{
  "arch": "vit",
  "model": "masked image model",
  "dataset": "regions of photos with short descriptions (Visual Genome)",
  "train_examples": 203450,
  "image_size": 32,
  "crop_scale_min": 0.7,
  "horizontal_flip": true,
  "method": "simmim",
  "mask_ratio": 0.5,
  "loss": "l1",
  "norm": "rmsnorm",
  "norm_position": "pre",
  "activation": "gelu",
  "mlp_ratio": 4,
  "head_dim": 64,
  "fused_qkv": false,
  "bias": "all",
  "qk_norm": true,
  "layer_scale_init": 1.0,
  "parallel_block": false,
  "dropout": 0.1,
  "inner_norm": true,
  "patch_size": [8, 8],
  "conv_stem": true,
  "layers": 8,
  "width": 256,
  "positions": "learned",
  "init": "orthogonal",
  "residual_init": "scaled_by_depth",
  "optimizer": "soap",
  "beta2": 0.95,
  "lr": 0.0022,
  "beta1": 0.95,
  "shampoo_beta": 0.95,
  "eps": 1e-08,
  "precondition_frequency": 20,
  "max_precond_dim": 512,
  "one_sided": false,
  "adamw_lr_other_params": 0.0013,
  "grad_clip": 1.0,
  "steps": 24800,
  "batch_size": 128,
  "epochs": 15.6,
  "lr_schedule": "cosine",
  "final_lr_fraction": 0.05,
  "warmup_steps": 490,
  "weight_decay": 0.1,
  "adamw_weight_decay_other_params": 0.01
}
Rows from block 5, named by matrix and row number. Rows with one number belong to one neuron. Each number is 128 + 24 x the weight over its row's rms, rounded and kept within 0 to 255. All counts start at 0. Numbers have three digits each. After the name is the row's rms in percent of the matrix's.
# fc1: MLP up (model.blocks.5.mlp.fc1.weight, 1024x256), inputs 0-63
# fc2: MLP down (model.blocks.5.mlp.fc2.weight, 256x1024, transposed), outputs 0-63
fc1.452 099:068104154146096097118100114118116134123122134146126146095137118132089117137148119111097147121125083158138142134093106110111145156118149129128129183157106131108109137125119147156147122149116101
fc1.453 071:150143136150078131153133143131094141138098125097116091167120115102120116126117102174099111114113090135090133133154157106103125092150094116114164111120100113144125130113150116137108108160152150
fc1.454 109:165105160151114121110192126084096099128143114105107105111153100164126140080149134068118117094128108152121143129114132119092081139136104080116140136115158168134108104137082115135130143177168140
fc1.455 085:114137116102105118121146114104110133095098139168135083136115115127149131119127128089088142070154126151111083155120073096118154113078139121150146181147086124115152090108116119133130124135132166
fc1.456 086:150157151150147094113131129108106173132142141135117094122089086140110136086160123165108124099117134101109138137121126105154124120112100106165128138114112136183116159117140135111080102143168158
fc1.457 104:122152143089108089100129134105095094126168113093125156125144119133114098128140157117115125119110118135152162101125141130157078075144104116133143114097160147147107128146125105092159147112140139
fc1.458 108:114155123183126152134084104098118137124166144149138112143105138149120145120160116137106158146142169115143163151131163146098093096079104131161161160125149122138135131142130112140121078130126147
fc1.459 098:133147120097137134108125130125130122141104199142187105173100127118187179132109157136108111127131120153098127131122124127108101160102154132116095121104139151134096118121153131131134127154136122
fc1.460 112:118161126126145140091124140109187094153088123105098088082136119140103133139155135158134091122111151137113137143130100139126090118144115126155111163134133154138139142156075133103153117134136146
fc1.461 106:168175117138132115123166102131132131123098119086153112129116157135145149145120123174132127109114096161109110132137137109135117088109111130109084138114159116085095113068112119114144125125143138
fc1.462 086:117135140159156097124139150105093108121126148179161096119122149140157125098149123116133140152128162137121109146131093153122117113105104119099098105144153098135142111141143113140123145198112102
fc1.463 096:121133113144129160119118129072108137110118146123114098115107103101116165107127133158123132137159109122092112123134164165169133124149159161113068136170152143099159153137115140140151146149142136
fc1.464 095:139156108106138118127169099098084165129072153146128136195105105111132107128084147099137131110105150148137109143157077109115097129140143110118147163118139121153105133131182112110105130110148145
fc1.465 096:137150126176093135122122066116094094074130140168124111092121110141153081124170102117148154096133131104152148129164123128128168133126106130122135107089110136158102105123127142097114143151127143
fc1.466 104:109166172129181109183106095096123129141134118126101090153085148165088089158093101118114173156120105170121115119120136154131139094122147109145142130105112116097132087121115129139102108118114153
fc1.467 099:167095135137144144126121141131108160155128123133144151123151112098121103090109138145164129144167094135122117176152139156105124136118126098144094110120147145124166143175134144102143138138118092
fc1.468 108:167079108103139150140119150134131143119138150142130123101139116098108154153129162136126106117110164131098164102107138110113126098113145120117132154112084146164138095141135154139158143133078133
fc1.469 084:094117123151150106158143157134117139166136124094120131084117148079171114090106129126173125121114164099133153102101095112129190141125102131171075116143108130094098163134164119099116114176139109
fc1.470 083:091123118129187092100170116131122137168129126159178133138128121100125100126119131116140128131162144118132122151149133133133122168158095131082134089122173143142137121143122152145104138142135093
fc1.471 077:149139091116120141125131128106163106106109179076127159117108126154129097113131127138125137113102090154112127186204098166131103170108120089130121112129109126129131147119125157110112164176163097
fc1.472 080:150181125144118110138113101111120165134151114108119115108149116180107166135066106093095141133135125124121119142094140164114134134127143133106120174143121107145169151114147085121099169143091140
fc1.473 115:116148127149120127132138115133101128093102105134120097134172113131154183119136158179128130141111153169126114173118109130128155119115123145130133142143149091104111153118165122133158122145151051
fc1.474 117:166144099118095121112126185144105132120153124121119127090130129101150149122158150146098161122102117117157152159137118106153176120109147108117163161121083113087162138125122139122125121091150163
fc1.475 108:151126132086132105146149117149080126130112125131077112123118104153154090137126128120187101140119130118124068153132135142125153154114162131106133139115108159135145146158145161151123120175134120
fc1.476 079:154177115134166124135099127120126141124144146093111118141091155131159164172096094128069110090153101115109100136082148153122112130164135151115106125156122076117119135167110140126155084115110135
fc1.477 110:119152115134141076151136132120191176103145148156101106120153136112129084135124173138145117177151151113148133124160098144158127126147127138133091120166110131156073126114113178157102098169142123
fc1.478 115:126159160123117125130132102119132088107098126164144087126156106155133172144146125165117135143119112130089151120088111143083145101157109165107125115097109155094091142108139171099145142128117099
fc1.479 093:139116104123157115116127143118124116126150149121102108117118099124126095125148138155088171181060133121146104115135119136108098162119137145139091139118116134144099130133109150137168158129165132
fc1.480 079:099184124118140122138087146103138142147158137135133131159084151111108110131106141141116101129122112135173132111128137132122144126087166115127118163126125136135145115115142127148143171121155097
fc1.481 092:173098168186169125141139160123096101129101121127167098111169104125117119122128101131140142141141080114161113112120140100083120147148093145151098134157145136083089078106121169160135089113140157
fc1.482 097:122143150083116128142126098139134112157162059112125118117153133110148132155158135126166116147196099130118114122109129153133140118126124150137108092112139148082117116094110116121106162164115126
fc1.483 079:142150133149126131177121126122096116136139100136080106094129105079085124109130135132177129115075105134113148144135172133079076172124123130126155148126148104132110183102143103122137082068129122
fc1.484 091:085162131126133181148093157102131191109097136159131145158162155149142146171111133124102149088128121141147132127131128134084108132149098159115133092141151115130141144112084098113105145143113138
fc1.485 082:138146137098090167139141134104136132127144141109151090106114107134137129141148108135085094130100107129163091126068125140123132173111146136136148134146123157140129112138093160127116092149139136
fc1.486 095:160103145171174168097129098150116139137102155095120096145110121088164123095112168125126122134106092157155127115124135132128096152104132105143139093129096132093103131159122143156159116160092133
fc1.487 099:173122154138134135103130155141141133148156124140128095109155152134133106138140123117105142106094093115127153098143105118173132096137099138109136130128122141171119159102117134098077109146125115
fc1.488 098:108119123117150147085125088092162121125121129108107189112112135160141152204121082145135139103148114158129124133145112094105112133133103129099158133144168132084127134152137130112105151157139142
fc1.489 108:140141135082145138152146098110114069131120102123139132095145103147115142138162137154179139116189100142132139103142155129104125144147120160146154097094153119114111106083089125123096160185113113
fc1.490 119:136126133103113135150125132134120109083078179171097083087139141117143138138159098147175137144115128096133093122085175118105134113129185139138146115137104119108155149146176129147123112138135095
fc1.491 117:137152089147123112113122119160105128107141154138108106139110168124108145115153128102089094154127084125155150148115120146138156147130110160141148127145113113084095073098168109132115182159113126
fc1.492 110:136116110168106086142148083114108137141122102062127162110114134156129164077105111120120152136131088108177148124096134128172086168124128149108107141142114113139124108146156125102096139088106200
fc1.493 110:100118122075124090118093123164113134108111147152141150117105124132131162134128143133123142129128149145132115111133125129085181124126110178143135120136137116141173151098139152121082140134107124
fc1.494 096:154121156156191159113133116129077113160112120130131135136123129122150126100157096123133132128115140151142153076154155107099147146161114118132120128114111103105115123153141121124116129106171137
fc1.495 106:131165095153127117119142157089138029118120108138096138128169129115096126157135161131126105148113111142111154087150119123134103132146118099142119151139149149141119088138104152140150102157159137
fc1.496 116:145136159111168153145146105111103113145139137162141135143129180159158130123120103160147133127085101124113116080167134140108113159135099146106149129144139107138147080142138152121130105139164147
fc1.497 118:148094177133121161134118128146117137149067149058196135114118115107127159180136167137074150125177118141105092134152126117115136113184101137117137106124105101111163125152133152117108126131144127
fc1.498 090:108157135119162124123150139061141143102129138107142115120183160094206136080125152160124136173117154089138086137086082130148132122118149167146133147128161128101116116124106131148107149159120128
fc1.499 101:086105153133127152127091156135160104168108134142104156138115134117154091175143179140130145115132139131129101135150135099130101155129095144152101140167122109141144100123161170129151129131166164
fc1.500 100:110082139131135086155141154143089086120149150157107057104118109128159132096105123145121109145089162115152173121112123170095112128071129090173050120145118153129109123111115145081131132131166136
fc1.501 106:124113098148091136079095151111110123115139107151090145078083157167151086105091149129136106100113112116162143096101159133121120136137088087167168168152114135105132119093123121117120137104164133
fc1.502 110:158116105141150099135138096122143087123109153072143146129093145128149113109120131169164126133150118123111146073145104088092115080123102123138120114096120125143213120120161104111104164123113147
fc1.503 092:147138139083098132112134088118119120126138095082147140126151141122108136150125151090120130089142183165119129120127149141136108129123134080093169179097151106093124142137157177116139107127143106
fc1.504 088:176155123123114106140138161119137156149145088113124100105156110128126149113086126112150147127161144092135143110128141155112137116177174060138147170113127131194100129157151100147101134154119113
fc1.505 080:168101104144140130111142126135081093171125179104096135119094123155099099127151122111130123115137142108121107140120117111166174137132073118121086117137170128120168140108144148098126097122144183
fc1.506 112:135110161145108160116151141096134177134124150133095138137133150121116193091147110129123150113124106139108114103117138133113128083075136090145157114151133085123125117123100153110114156156120115
fc1.507 103:133118153140142105164131142148140122109135127110104093143129107119115171113115114126125159137128165109128078096090142151143190130099104150124109134163154099172142156100139131144117093118125162
fc1.508 120:159131131129122122137135138094126094132169128100120149110100130113143169116128177123129164114104095129156177143133164129124125132147141098089145142130099105142147102119160139111116117115178196
fc1.509 090:156091114082181134166143138165123140118136136121152137140110107127131179139159124148131100112157134102120152121111121106083148126118108097110179138096131161168142100141150116130134136143081094
fc1.510 127:116099129140160147150157124136126177160089150132129111125073148122088151157132145101124176135135140135107120152102122116129104172165151142170110121161142165191128141129202124102070138127091135
fc1.511 102:121162076141106135129113139114165117140121135153146167152119123148122103118130132168140132121145108102124093153132111109135121165146127177132118125133172126125147140144133178149121166115118134
fc1.512 075:144131119148124112178179064130097086090146125129106143083139106127107171178143128112175095107152176183114149133106122173134130134111124100084103135094099141131137153150148098136108168113107112
fc1.513 098:128141142140109133101107117156108081131123078142168136125128096101105129102152153101109160129162141143175085133128170150101087108115121140160149139162143116137143151133129143170170162148108145
fc1.514 119:142091134155119084120136150149111129096121125121153124129135159136116160179119103112148119155087096136142110141131117111054161145149110117076163136121113111110160103079103099127122151106139101
fc1.515 096:129118132156096109155112109133123112159123098110113091115118137136128168105135122095177151104136104112141132141123166130166153198088143103131122149145106147130128150120138111121175106156138140
fc1.516 134:123161131103094099122141153141124127146138129112101145126127111105170126123133132127134138125119105100126123139146119081132151147115102134104156168108094099081135126141105154110118083115143149
fc1.517 087:111152126113133161144142110116117139095127103077120114140137153154092143138142135115103089155084104171104087163118114152142090101122090138123097095119101103115085126156106116117106149134138094
fc1.518 102:149121149105152143144104150130132133116151097175099099120191087139140102096155161131129121113161110163118113122126130121084094115110110140102106124110079129107088155153108140150117103143161156
fc1.519 103:136080085157152152107105126100164162113076120103104116122125101122130120089109121088130135131124101128121124137148135135179095117110109059133126124120105078117110113148107126111119141150105115
fc1.520 088:129101126140127102099142170131153110129116081065131123090083123188129118124127151107147175107089092150131128098151158141129135099126082150129105118142138163126108130110160114148115133152148151
fc1.521 110:152143134141166109154184126108125125113158144101157135107127130127124155128095137155131078156141105159182148113113147118116100142115131123131121122145109111135137161136163128113110140118082147
fc1.522 110:108181130076093141152132097118146140077135100118130138130146086148112161139153111147110126173157162127154129145105124163146148139124129151115103123131149127108113162122134156129165131147158099
fc1.523 078:120133133123071085115103115104141110112125147110119138131123136116125128133139147128089129143131126128131166130156067097152112133142140178148122110160161177124109115151125175099149095136139103
fc1.524 084:124143105174088093095144152131094109110112135143144137077107161088151105128126094148075127107129125144086143100154108142128121116137135088122115101128141148105134105144156074121114125132086120
fc1.525 095:158072106094135154136111110099130157145153127160124137104148129159138152151126179142115118131115098126143102156117125124130162193109119109140109136142140111146106106159120152162146153129129112
fc1.526 095:061106073178118124159114122135118114108117120148129112095117132175130154093118163104118103138091116158124111088104095142104143100114097101110118148131146164124135111074127130121110171144100098
fc1.527 105:094128115131104106126094154154145125167119115125093143135113132125092163098150177133130122110132136134136140125132102099144118133127150139156084113118138172114136129117097133139130105085142160
fc1.528 085:111158157122138109153130100111112085142125136096121120125142136104132101117149085153129132107089104092137108181163194136123154099139124142165107097111115090169140133141120122125116183118115138
fc1.529 086:141164122117111097151063118140086088133114139132163123121139105081089096131121150132174142122138177121111161161131109171129137151147114181153133109130190117139126132129159106121145129142108171
fc1.530 087:110121164139148092115147157151127145136141149192108133127122111069125121101128136133143129145134168112132078132114125128122081128124128115113139156144126116167106126137172074157087155129149103
fc1.531 084:139133145150171110125130120106156114160130140097114138141150146120096139155142149132109126140128107169113154090113104094077142156163110118143117119108097159136093134090142125153092129058091118
fc1.532 101:154151094080161110111089136116118148092109124111112167094086112144161123169119133127108159153144104123144132142144151110163145101140100167102120098091121148137119141135134114136084125166152106
fc1.533 091:134119135110124066130139101115080159145154166108109122121157160091123101135157122134118116081147118155136125121117105102122148122130122085154132121116163106116112117128075156136147187146155136
fc1.534 113:081100104192138096172131097125096121156122082076148165112108155119148151106112157151137184145161141089146138129112168154144103174083137136143149113121156111140129078148171124093134123106137183
fc1.535 101:118135173150128153110146106109115154124123110167106083113095140136110153108127148106103164101097123140176123163127105128162131117097139179165116148136167136126136161135134132120121150140135154
fc1.536 113:098149159150113101167135154109163117132153162113148105159135145102145142128149104131162088168143171102100132146115135145087146105144130168131128105143133155150110139119122142145104125127111101
fc1.537 096:138140153119106069145116120135097136109138166123099149139193130147115130152082139123131128144100114117097112150091131115127153129129127078061157118115085144145155120113143115060115118130126124
fc1.538 105:101128135088102128143110136107131117125144171137135149159137127130143134131125145141145147077138147121127131132142103117097129130134116174117122104084175137128168079138096149141080164142116133
fc1.539 132:141116166122109117082103119098149122122116164162134128113105131163137154136150118173087099137143132153125147131149121147131129122156167096147137138123099131060137103113091119064139130144152138
fc1.540 096:133130142157157101136126124111114117112120129184143136123095131108100136104121112137119098151128098108156093125177131132084107098120106157118149118104123111140112117132139108150123136126153108
fc1.541 098:093162140162104138152115141130126121133117096126097133148071145144123138155101151110169087137111144124093097209158116101105154130105099178076130150132134204150112116147163127125149124109153136
fc1.542 094:132137155107112133160134083121164139168120106067127150132135116145117142162156138109136085130163102113156093164138141138126097103119112145137118132082112130108155125118140121102163130152148123
fc1.543 095:128116154135089142130218104116124115117157148125116171137118129134115158124144131124148111153168135123102143105120159152132092118156099136138133091121128158106131115128116195104144152150086120
fc1.544 088:130210141152126116131127107118116187133072122106086094095155115094093162162138090136137110143170122073138116118119123125079107093121099136151124128080128161113068143137117131110131104090104109
fc1.545 093:126102102102156165108116104133104077107151141136139103141101098108136150126152115156172096115109115126096120111147151138129098154104158159107112102181114164150116132152151140121119129129109161
fc2.452 090:092127117116173143148148160134190099130131101132179163110097127136156102146098115170119116159121193145131152118145119058188130129112136138144165145125123152147171083171146138122134103117111132
fc2.453 125:135137102117092116131105156145115141141174119159127123141167131151124141107123150117161108140147123118149132096106100101117138149118167151152110112107125128102150095160098106118169128118154163
fc2.454 099:098100138108109152103117133127113124132121092102148118128111104139081153158113159084145073160130105130095146174099130169094091138078103110104109131149133156146140126156087122147119095152132101
fc2.455 083:135121199164152093145171147144123108141134106100166172142134148147068153122091104146152128156153197065133119105132177109175147167142138101131130109102130126133135133142118157116132119138086136
fc2.456 099:142110147128116159132141117098134110128129112118146119147143131161078133119120097068142057139085134142097108125102140134158149123147118143133131132136125114133121082148147147150160138102152135
fc2.457 109:133094130124129134113160111146142144144153111136133116083185134134124099116122085113140106138122149122103105125121110172107137121132137126092154137138153112145092134125136121111100100140166116
fc2.458 105:130068099147123123145124127157146124137143105110144137155121159128139153132130109150102098097149126087156149134128142126111102116108116126074141128146119140191170110150091114113094071106159109
fc2.459 097:130116119149143137139123117136166135131151104106158144112135128132172147103117084106148121131102117125122129121112128104154156135115109109149111124132130164093124167109174138143143159162113120
fc2.460 108:146114136123149162090114167121146071147118130128169121138132156158122144114127140126107120142139195108151126151129104115120093138111144100055106109122130137145110112149094113122137096117193106
fc2.461 103:110107172124124124115157137148105138107148127146080145108115137137056107146108140089132149104150142149106113153078134130120150116137134123116131128116160131143120065098139110138097144141144141
fc2.462 076:134111143088178105161088124167109142165111152127146123103150098099154141080088126148114101185103121144103116151111125142116099109130118142143136115105148104118106130115105138094141102107136146
fc2.463 092:164126154078125104104101121175134149123104139117091140145120122130099140134145131174125116104123160157144116145138154095098124106102129102143166119109108143120093130170126123164119137129135096
fc2.464 079:152135138147132118158161116161089117107118126132099151125139093119155113130092097130135164102163155115129149181163165148148168105096119085178113148097093149125109125129123083131140164096133106
fc2.465 099:161127122145130132135107156171160122188129146125106139121158109160130140153126174129119141089165081135155112123120157167130152132112116097115117167128138137085103128123141070128164119133162151
fc2.466 115:106129197141128142096164105157114114162164131182115105104118153149110110128121128150145120141090095137135162106106133123121113090150149126125105106109122118099127118089130122150122100094100120
fc2.467 098:086130114124097109101150139111154135149158102144159170114105140130167162114169116121125125106121127132125105127140112080179120165166108145086114116155127155113147131110106077184146096125102129
fc2.468 034:117144143146150120096132161135151132131133122123100133136094124126120144156167119164129148140135141142107100102126111092125148140126135144119139113141148087122151122118123126047154097124197129
fc2.469 085:111122169111169128118110158158165157092134131139129123140138112145086141124121126121073119185118148130114148121107116117130120106139119122146147110084132110144108139145138118132131136096158122
fc2.470 095:123140095135127151148129129101136145097130117120111130115125141131159124129142147144098117119145109131122128118122106132131154142122134151128138131118108149132138128119106107143144117119110140
fc2.471 123:159133135142145130119121162216172107111141111179140104147129162125124084132087105112104117114123177140168156138151123103131128081150071123104163149118139121142100118099155083111173177149089141
fc2.472 078:084100116115180099102135115134130115067095152122124118166115099092172130146144134152146145148176115155145113125166172128132171136139099084140091098104128117114146169175130163095110112101143103
fc2.473 094:186123117146127151105112126145121161147101148112158119136127109130145140133114138104118131129172088124132146076134115213123111095145112122159091114124091178130072149090125130161137148138104160
fc2.474 103:151154107137109134113129114126157126147111108136114144138148118106127110119106159111119158130105111096105157170134136145140126107099160163087125132136133107109132036117149144073125148103105109
fc2.475 104:093090111114106124131158134143114105120078109123087141135118106138148071106078115138131110126143150101151130161127148141132195167126142155105161138145155108120126183126115094125129142130141110
fc2.476 076:097106116100117107111136126162125125099119161122074145124113097146101148127102156130144155156151153148140130092121179130134112105143105122141158140109139131104128140124118153129131124140132107
fc2.477 106:128131143157086079168106127126134167121154132139123073118061126109137095170110133094128134134150145065120123174143143150149091155099163133127127124172126153124128143142138156137132100104105123
fc2.478 110:157106095148146124135108125115146105126081091109140173129109163123151132104111118164143092125134134112139130137127155166108145136143134118139149127141109162123137143132100179126132129124137140
fc2.479 092:130117134121115130138088131195158110126116128128139118107101136172081130127104148142150136144169143147105127114103123119175164107122141114103146122120160113137170142139168094116100111141126118
fc2.480 111:126098097157147103068129107142112148122130109168107112088168141093176152086124100103148115098110172161107176139114128126123086098116140118107140134119128127122123147139130115135136163128125124
fc2.481 096:113151076149117116100136127099148183118112137117090086113124111103177102145134128147181108136080154125098180118123083128107119131148129160116168128056123109115118115112133164100101123161150180
fc2.482 095:122143077125139138119146091129138171083126146109127100134097129149103110176142125096119143076113105120100127130135105101146172132130098143163190140101079114120144137146129120089082081086120159
fc2.483 105:120109086128124128133117141152158128141128132140134154143166154154157167156107178116122149096135128115155089138116141100178147168102128130128102106127122145093143136141067126125129132162095150
fc2.484 092:120128143107154154144126127132127134160115164140147131163129106111189099122151125184128106156135090129164206119107111152112128169132139140140144089099099154113159101109142121112137106155072138
fc2.485 074:113093121094177120099171118155168092150091094128141149139103133161091123070109165128177163126162162168138176128113167113140108120107094121150132111112140137121142145142125173138176125124145112
fc2.486 099:149134125113101138136123171144135105136165080129126119115126126151130112122101092122109126109126126113131130140130117115107160119110160115133119167135148118173116118114133093152113109087140118
fc2.487 093:116110110104086122122135102111155167063150107118141135127146106144110119100160137144102099127125092134122134149156110119098148142117156152106136144128116137139147124112164124143168080137138149
fc2.488 087:087130141109111122114131153174176135154135124126156133100094133139085110096103125147120088124150108127108111119139140127154090160106141122104130146108111097161107149168099128114123114139179111
fc2.489 106:098128072159128105079132094098133151101122159137101123149083129120158130116131112129171152085099141144092161122134087139149140147104125129094145115097105108107153125112123150134124133144107127
fc2.490 116:116128136110124121131150103136137121120141138117139120161129143122137087154102130136149077116131163124134142192148133117136158121129162170112147133150130138111116124142138090168107134134166106
fc2.491 113:093110122112102103128177089138097125109128149156123177057125126106089159144139118150087122144143111111144130139135123104128102173152132103109106105157158116110115110140160137101111106154121165
fc2.492 114:097127125116123108141152116145160144139065142150146138160125132107157175093101127170106148146108155144167103121125129145118142131140124171109132118110085075117137112131142155160091148103137167
fc2.493 100:177175120131108133165122130119145139167135153155122119171133126179113130140132123108147163127116167114119141142100119159133111144088137088116137102127121142146120137170141116120091110121152088
fc2.494 099:114110093078092144136135162113159134095108134156162145083157151134179164110153112117142089146170119094119093151100151156112100116133117179137097117105134116149135166082126105171146104100097142
fc2.495 102:129050080109122108082125129165122149108161143144154126114150149138110127108133084132130118131128137125131139105123108129108132149147124103140113134126113125107073143121132162132133099119154165
fc2.496 111:136152119097140097114125128100150103149124103118168129169138121068127162129173126139104117143126121112144128137149137102127104162103150157154139131135152146173128127098148080154160136180111159
fc2.497 111:130183139132102145148098144142143106171118134109153108112119132105127098093118098153109200158126067116104113182136120147123134120113135120141172094094100118139097194148104124170114177095140149
fc2.498 086:098118117139100128114092126193156076149103130122132186156161103126101104139112102139115112090114096135106141104158145150094086165131105112136121111123112151151139124125149087146124120126143109
fc2.499 104:151124145108114163144120145190111108131094113099161114119145093137111139052170098129108100138132117141145159132086157132122153167112145133112131139124122131142098128135121107196099128083139120
fc2.500 100:132130124090139150116094144151176109177122121128132097073102122142102096123157099103112161160126116148108120066107157091139127145174130114096165091111153093106145162129159127164142117132143125
fc2.501 094:124110147145153125143137106152138134138153139115115129154146100163138158160128128103185147129125142147074096086153098153121096106145113118088086118110133136148132115104120102078138092117103161
fc2.502 099:110171147142072115121165120139108132096153131111156120146098122156104136150098097116138131108134159141137129119135144091146155151113193159140160089147144141122154122137101108142085122162132122
fc2.503 094:167122141156212103107105128148115102125130127103157118135125094144173124113097125137138122163134144124149147161162126120138137113089162103163092107104087149141115126139172075160168134122104111
fc2.504 079:122113090090174137107109067148101110120133118120115143160115138139105097134132120134113126140154107163109099147160163105114149133103115137159087119103125145092155137140100155129151084081160093
fc2.505 114:104138145116123100147093141155148145133122097156061151139128156097171105136140131141113147130132097127111121144115130114148142138090134133112113146092147125133117071141127124172151137145120116
fc2.506 107:149087110157157138137129104138119177164118131131114130123170130148148134134118098116157139131157144108107146147147131111101112141075144106140155114116153126152106143138113141133119132135145092
fc2.507 110:137171165092156095099155112109143118122120099165111162089066153136154093145160114185103112146106107177138162114141172160120110170144163154156115119101075099115153134132134101104161091144149105
fc2.508 119:131111134117148135071115092108147118122129103137127137113144128133146114115156135111111124123142127113119150121092120137121149119108122141082155130133140147121159077142127132090093120121151123
fc2.509 054:123135125141123127154122134073083144125102146130126140124140139131140092144131159132115144146146113111122153116139125147129139132115134120121123121155120127112106122116110154123121130135114145
fc2.510 115:136165122141141114110124092134095123161154156122163110150098140139085145124115147152177147157125119113161112159144150130111143135144156136128106083116115162134160105110142118173143143125153120
fc2.511 099:132083171118109148112100120133159130074111150111117112132108129148103108162162136123144103152119130158151130153136121095134133153132166145089138132131141107158155135145154135142109177078122123
fc2.512 067:125128161135232119145131090127119110116103141102155111109139127122113114131112123149102104126165158109134132139127149125126149135098109128176147112132106146126079104163122161111129121139106133
fc2.513 102:144127137107142153158108114111100184138138119094135107119091098169143116143112125149169122122146164174080161111153081111150156112141135140121134119103126137108100122123125112126118111103137110
fc2.514 113:154115149107128119079205148146159144121096117111118124120157135140147165161107149102142143133111114132108108122102119143085156139105145153094141150128065149122135137108100131105108129146140116
fc2.515 091:143105155142128121124139174069148145120113084104157106136157130124114138129122128108136161090134133096143068154132125115134097134070109118080099110079110141147131147171103142130119115138146116
fc2.516 132:101090149134116116118124115152129109151098108125076142126124107115130102118126156085116130121099137088137104136116119120150152153093128142088162116129123175130134123144146134099102105171135124
fc2.517 095:120126125103098153111111140135127122174134127167123178148144089137139103105169098138113121087116132103111135100146110146115071154163115106106087146156139121146133107114099119137117150125130073
fc2.518 093:134140145116114106104133131111157073094106124107143153150144156160103155115091123095155104119143135124115126119135141088105100183104141162097136123141136110154147152150134156142148147110079136
fc2.519 106:137104176108142111143192129146151122125119089104155105150140147155173125153162063111119102111114116139127137143139124174097129161136117157151100126092147122105083202126154137122147104111103127
fc2.520 094:115065125121109103135148117151170119102148100109124130122167122143082091158145120143129109091125143101129101128096127131147123127112134137095078180131096138156119165132127124138129123132119146
fc2.521 110:134108086108100126129145154118193149122095107147167141139115092150089129078113100130106112094133089146114137146125160143128115168108155145114123125131112090136114098128150137130118172111093162
fc2.522 102:148114112146127107099120099127083155158113125130152095104131140112129139142093147088112091120129114099149099122104134168129152126153114154124150104108138138150108078156110166123127097080116156
fc2.523 128:103127108138108135144128160192143100105128132105104114159161097135118111145138146150135101116114113142134087134116147154108165133071113111123137141124136102129138146117139132130090127158135117
fc2.524 064:152126143142071130132146144166133149096107066142127082122173124145113174115123116132151097155126162119141124099159149104120106122116123132123084126124139095077131166121136100137145104150162154
fc2.525 088:105125143151134117116159133163104072142121108078151144111160115122119118117146092119173117129136201169127161122166128097139122110133152148123149126126113148104118123119110164120152130123104148
fc2.526 089:111130133099160105124136149146170118117125111113131170156096122152058157138102122129120104118090092123115109122125121145108100172168134145091131153091148128142163150145106131127170116114207151
fc2.527 099:155089114113148159147110144149129117106108103121117123135165123186088138100123117117102115181082072121126131108117132085120110083127153108099136116119124128157162124106181123148146134115132106
fc2.528 094:047127127120066152109147110126151134107142148136091111157120078099100085149141102111148130144134120113104120141175120108133121145131119125120125189106131140116184133130111131098121100111193125
fc2.529 098:159118132137129135073184141139136103138141118124148163106126143120090112106129074130117136129111165117128099175104111094131119099110117092107161109105139140087148120127066121144133129133120141
fc2.530 097:135136096145146160134121107093107113129127125113119132152130138138149100146133119135073099109149125114133122117131112087120150135119118160157122121138134159122124141132118127136141116130111123
fc2.531 077:126089138098155143101104140142171116121122117107109130119116121154120098093119133138111112179119131151117149096106127121115091129152134107159124135150104138128131117081134129147131138122148154
fc2.532 108:121091108113138155122157097133126089141093134122122177109146129148171150153108176163097108140147123103174141144122124099163138096097117130120125159132122170141179140103148103146158132145176127
fc2.533 092:096141080150136117139121109132158126145134120152129121150127138110114147161117178144097142127118084136141196169116099132138157110100119085086080109127135112136114140134123157112148111128135141
fc2.534 108:091131119127123118140104125134165126116084122136147142151144122098139175097088172139096129133117159152167098150123128117117134122114095170105148111097110113158139113155154176126077140092156131
fc2.535 096:073107157147086112176140140154109136128134139089140127101122137152105129153136125119118134143128134142116123180067132097159139139123166116113125136121107115108141120114120131160144131156130110
fc2.536 113:087152142118095120127141121110132161093159104190117080151139107112124107124121123116147146099157117093146082081146136145109128146087116095135109169118140118131122162153116104128093165156086139
fc2.537 090:125118125102098118162134146120109114100136154087146119121151100152122137100136128143166112171154122124126107136092159112120099137110160081155082155100162120172096132113101169173167161142145119
fc2.538 109:091120145109097074100154090106100153119100162094128159132140125095137127159171149128187103106151161148174168129101130166107123159115145129087112144088123123120150163171079124155104147128112112
fc2.539 127:142109148126150096099100146125173132158084121124143114122124090124077164109139099122141112096131070133201150126160104153135127155118145121135215129131095173099144106148138116105154151141141102
fc2.540 088:144107127116116122131133146163176137143136107092102146117154127148093135154137105109145133111094110140115084153128154147151109118119139131117147122054122133138158162128153124158171140146139148
fc2.541 105:131135116132134129113177114109153143154143116172131138103170121120111090113160114131101146132082151112074150047122110151148128122147130119126121139148103115065144103113086116140152116155135102
fc2.542 088:111156080164089103086125098130120144121112107120159115143134150134104090134111145097137117117119091116111126130123113156107168131170112128115136126147134114109115135109102150119067092099183129
fc2.543 095:175097115115145139151122111128101178167107090082080130126151135129137164145148085101144131129122137115129096193114111132135123136120103116120113133125105108157152123115133144157093124140166134
fc2.544 095:151124090116083139144145142146170146161149113113103111130155131144100115087157103132160118107107133129123109099157173152140125173147182127095089094122111101157133123115102130137099113144113116
fc2.545 098:140082176137088132103124129144156155095116147092092143167136111100136135131164122138138143071123135119157147134135112125142120151112108076102117093088141153132116116150093132141108160122093102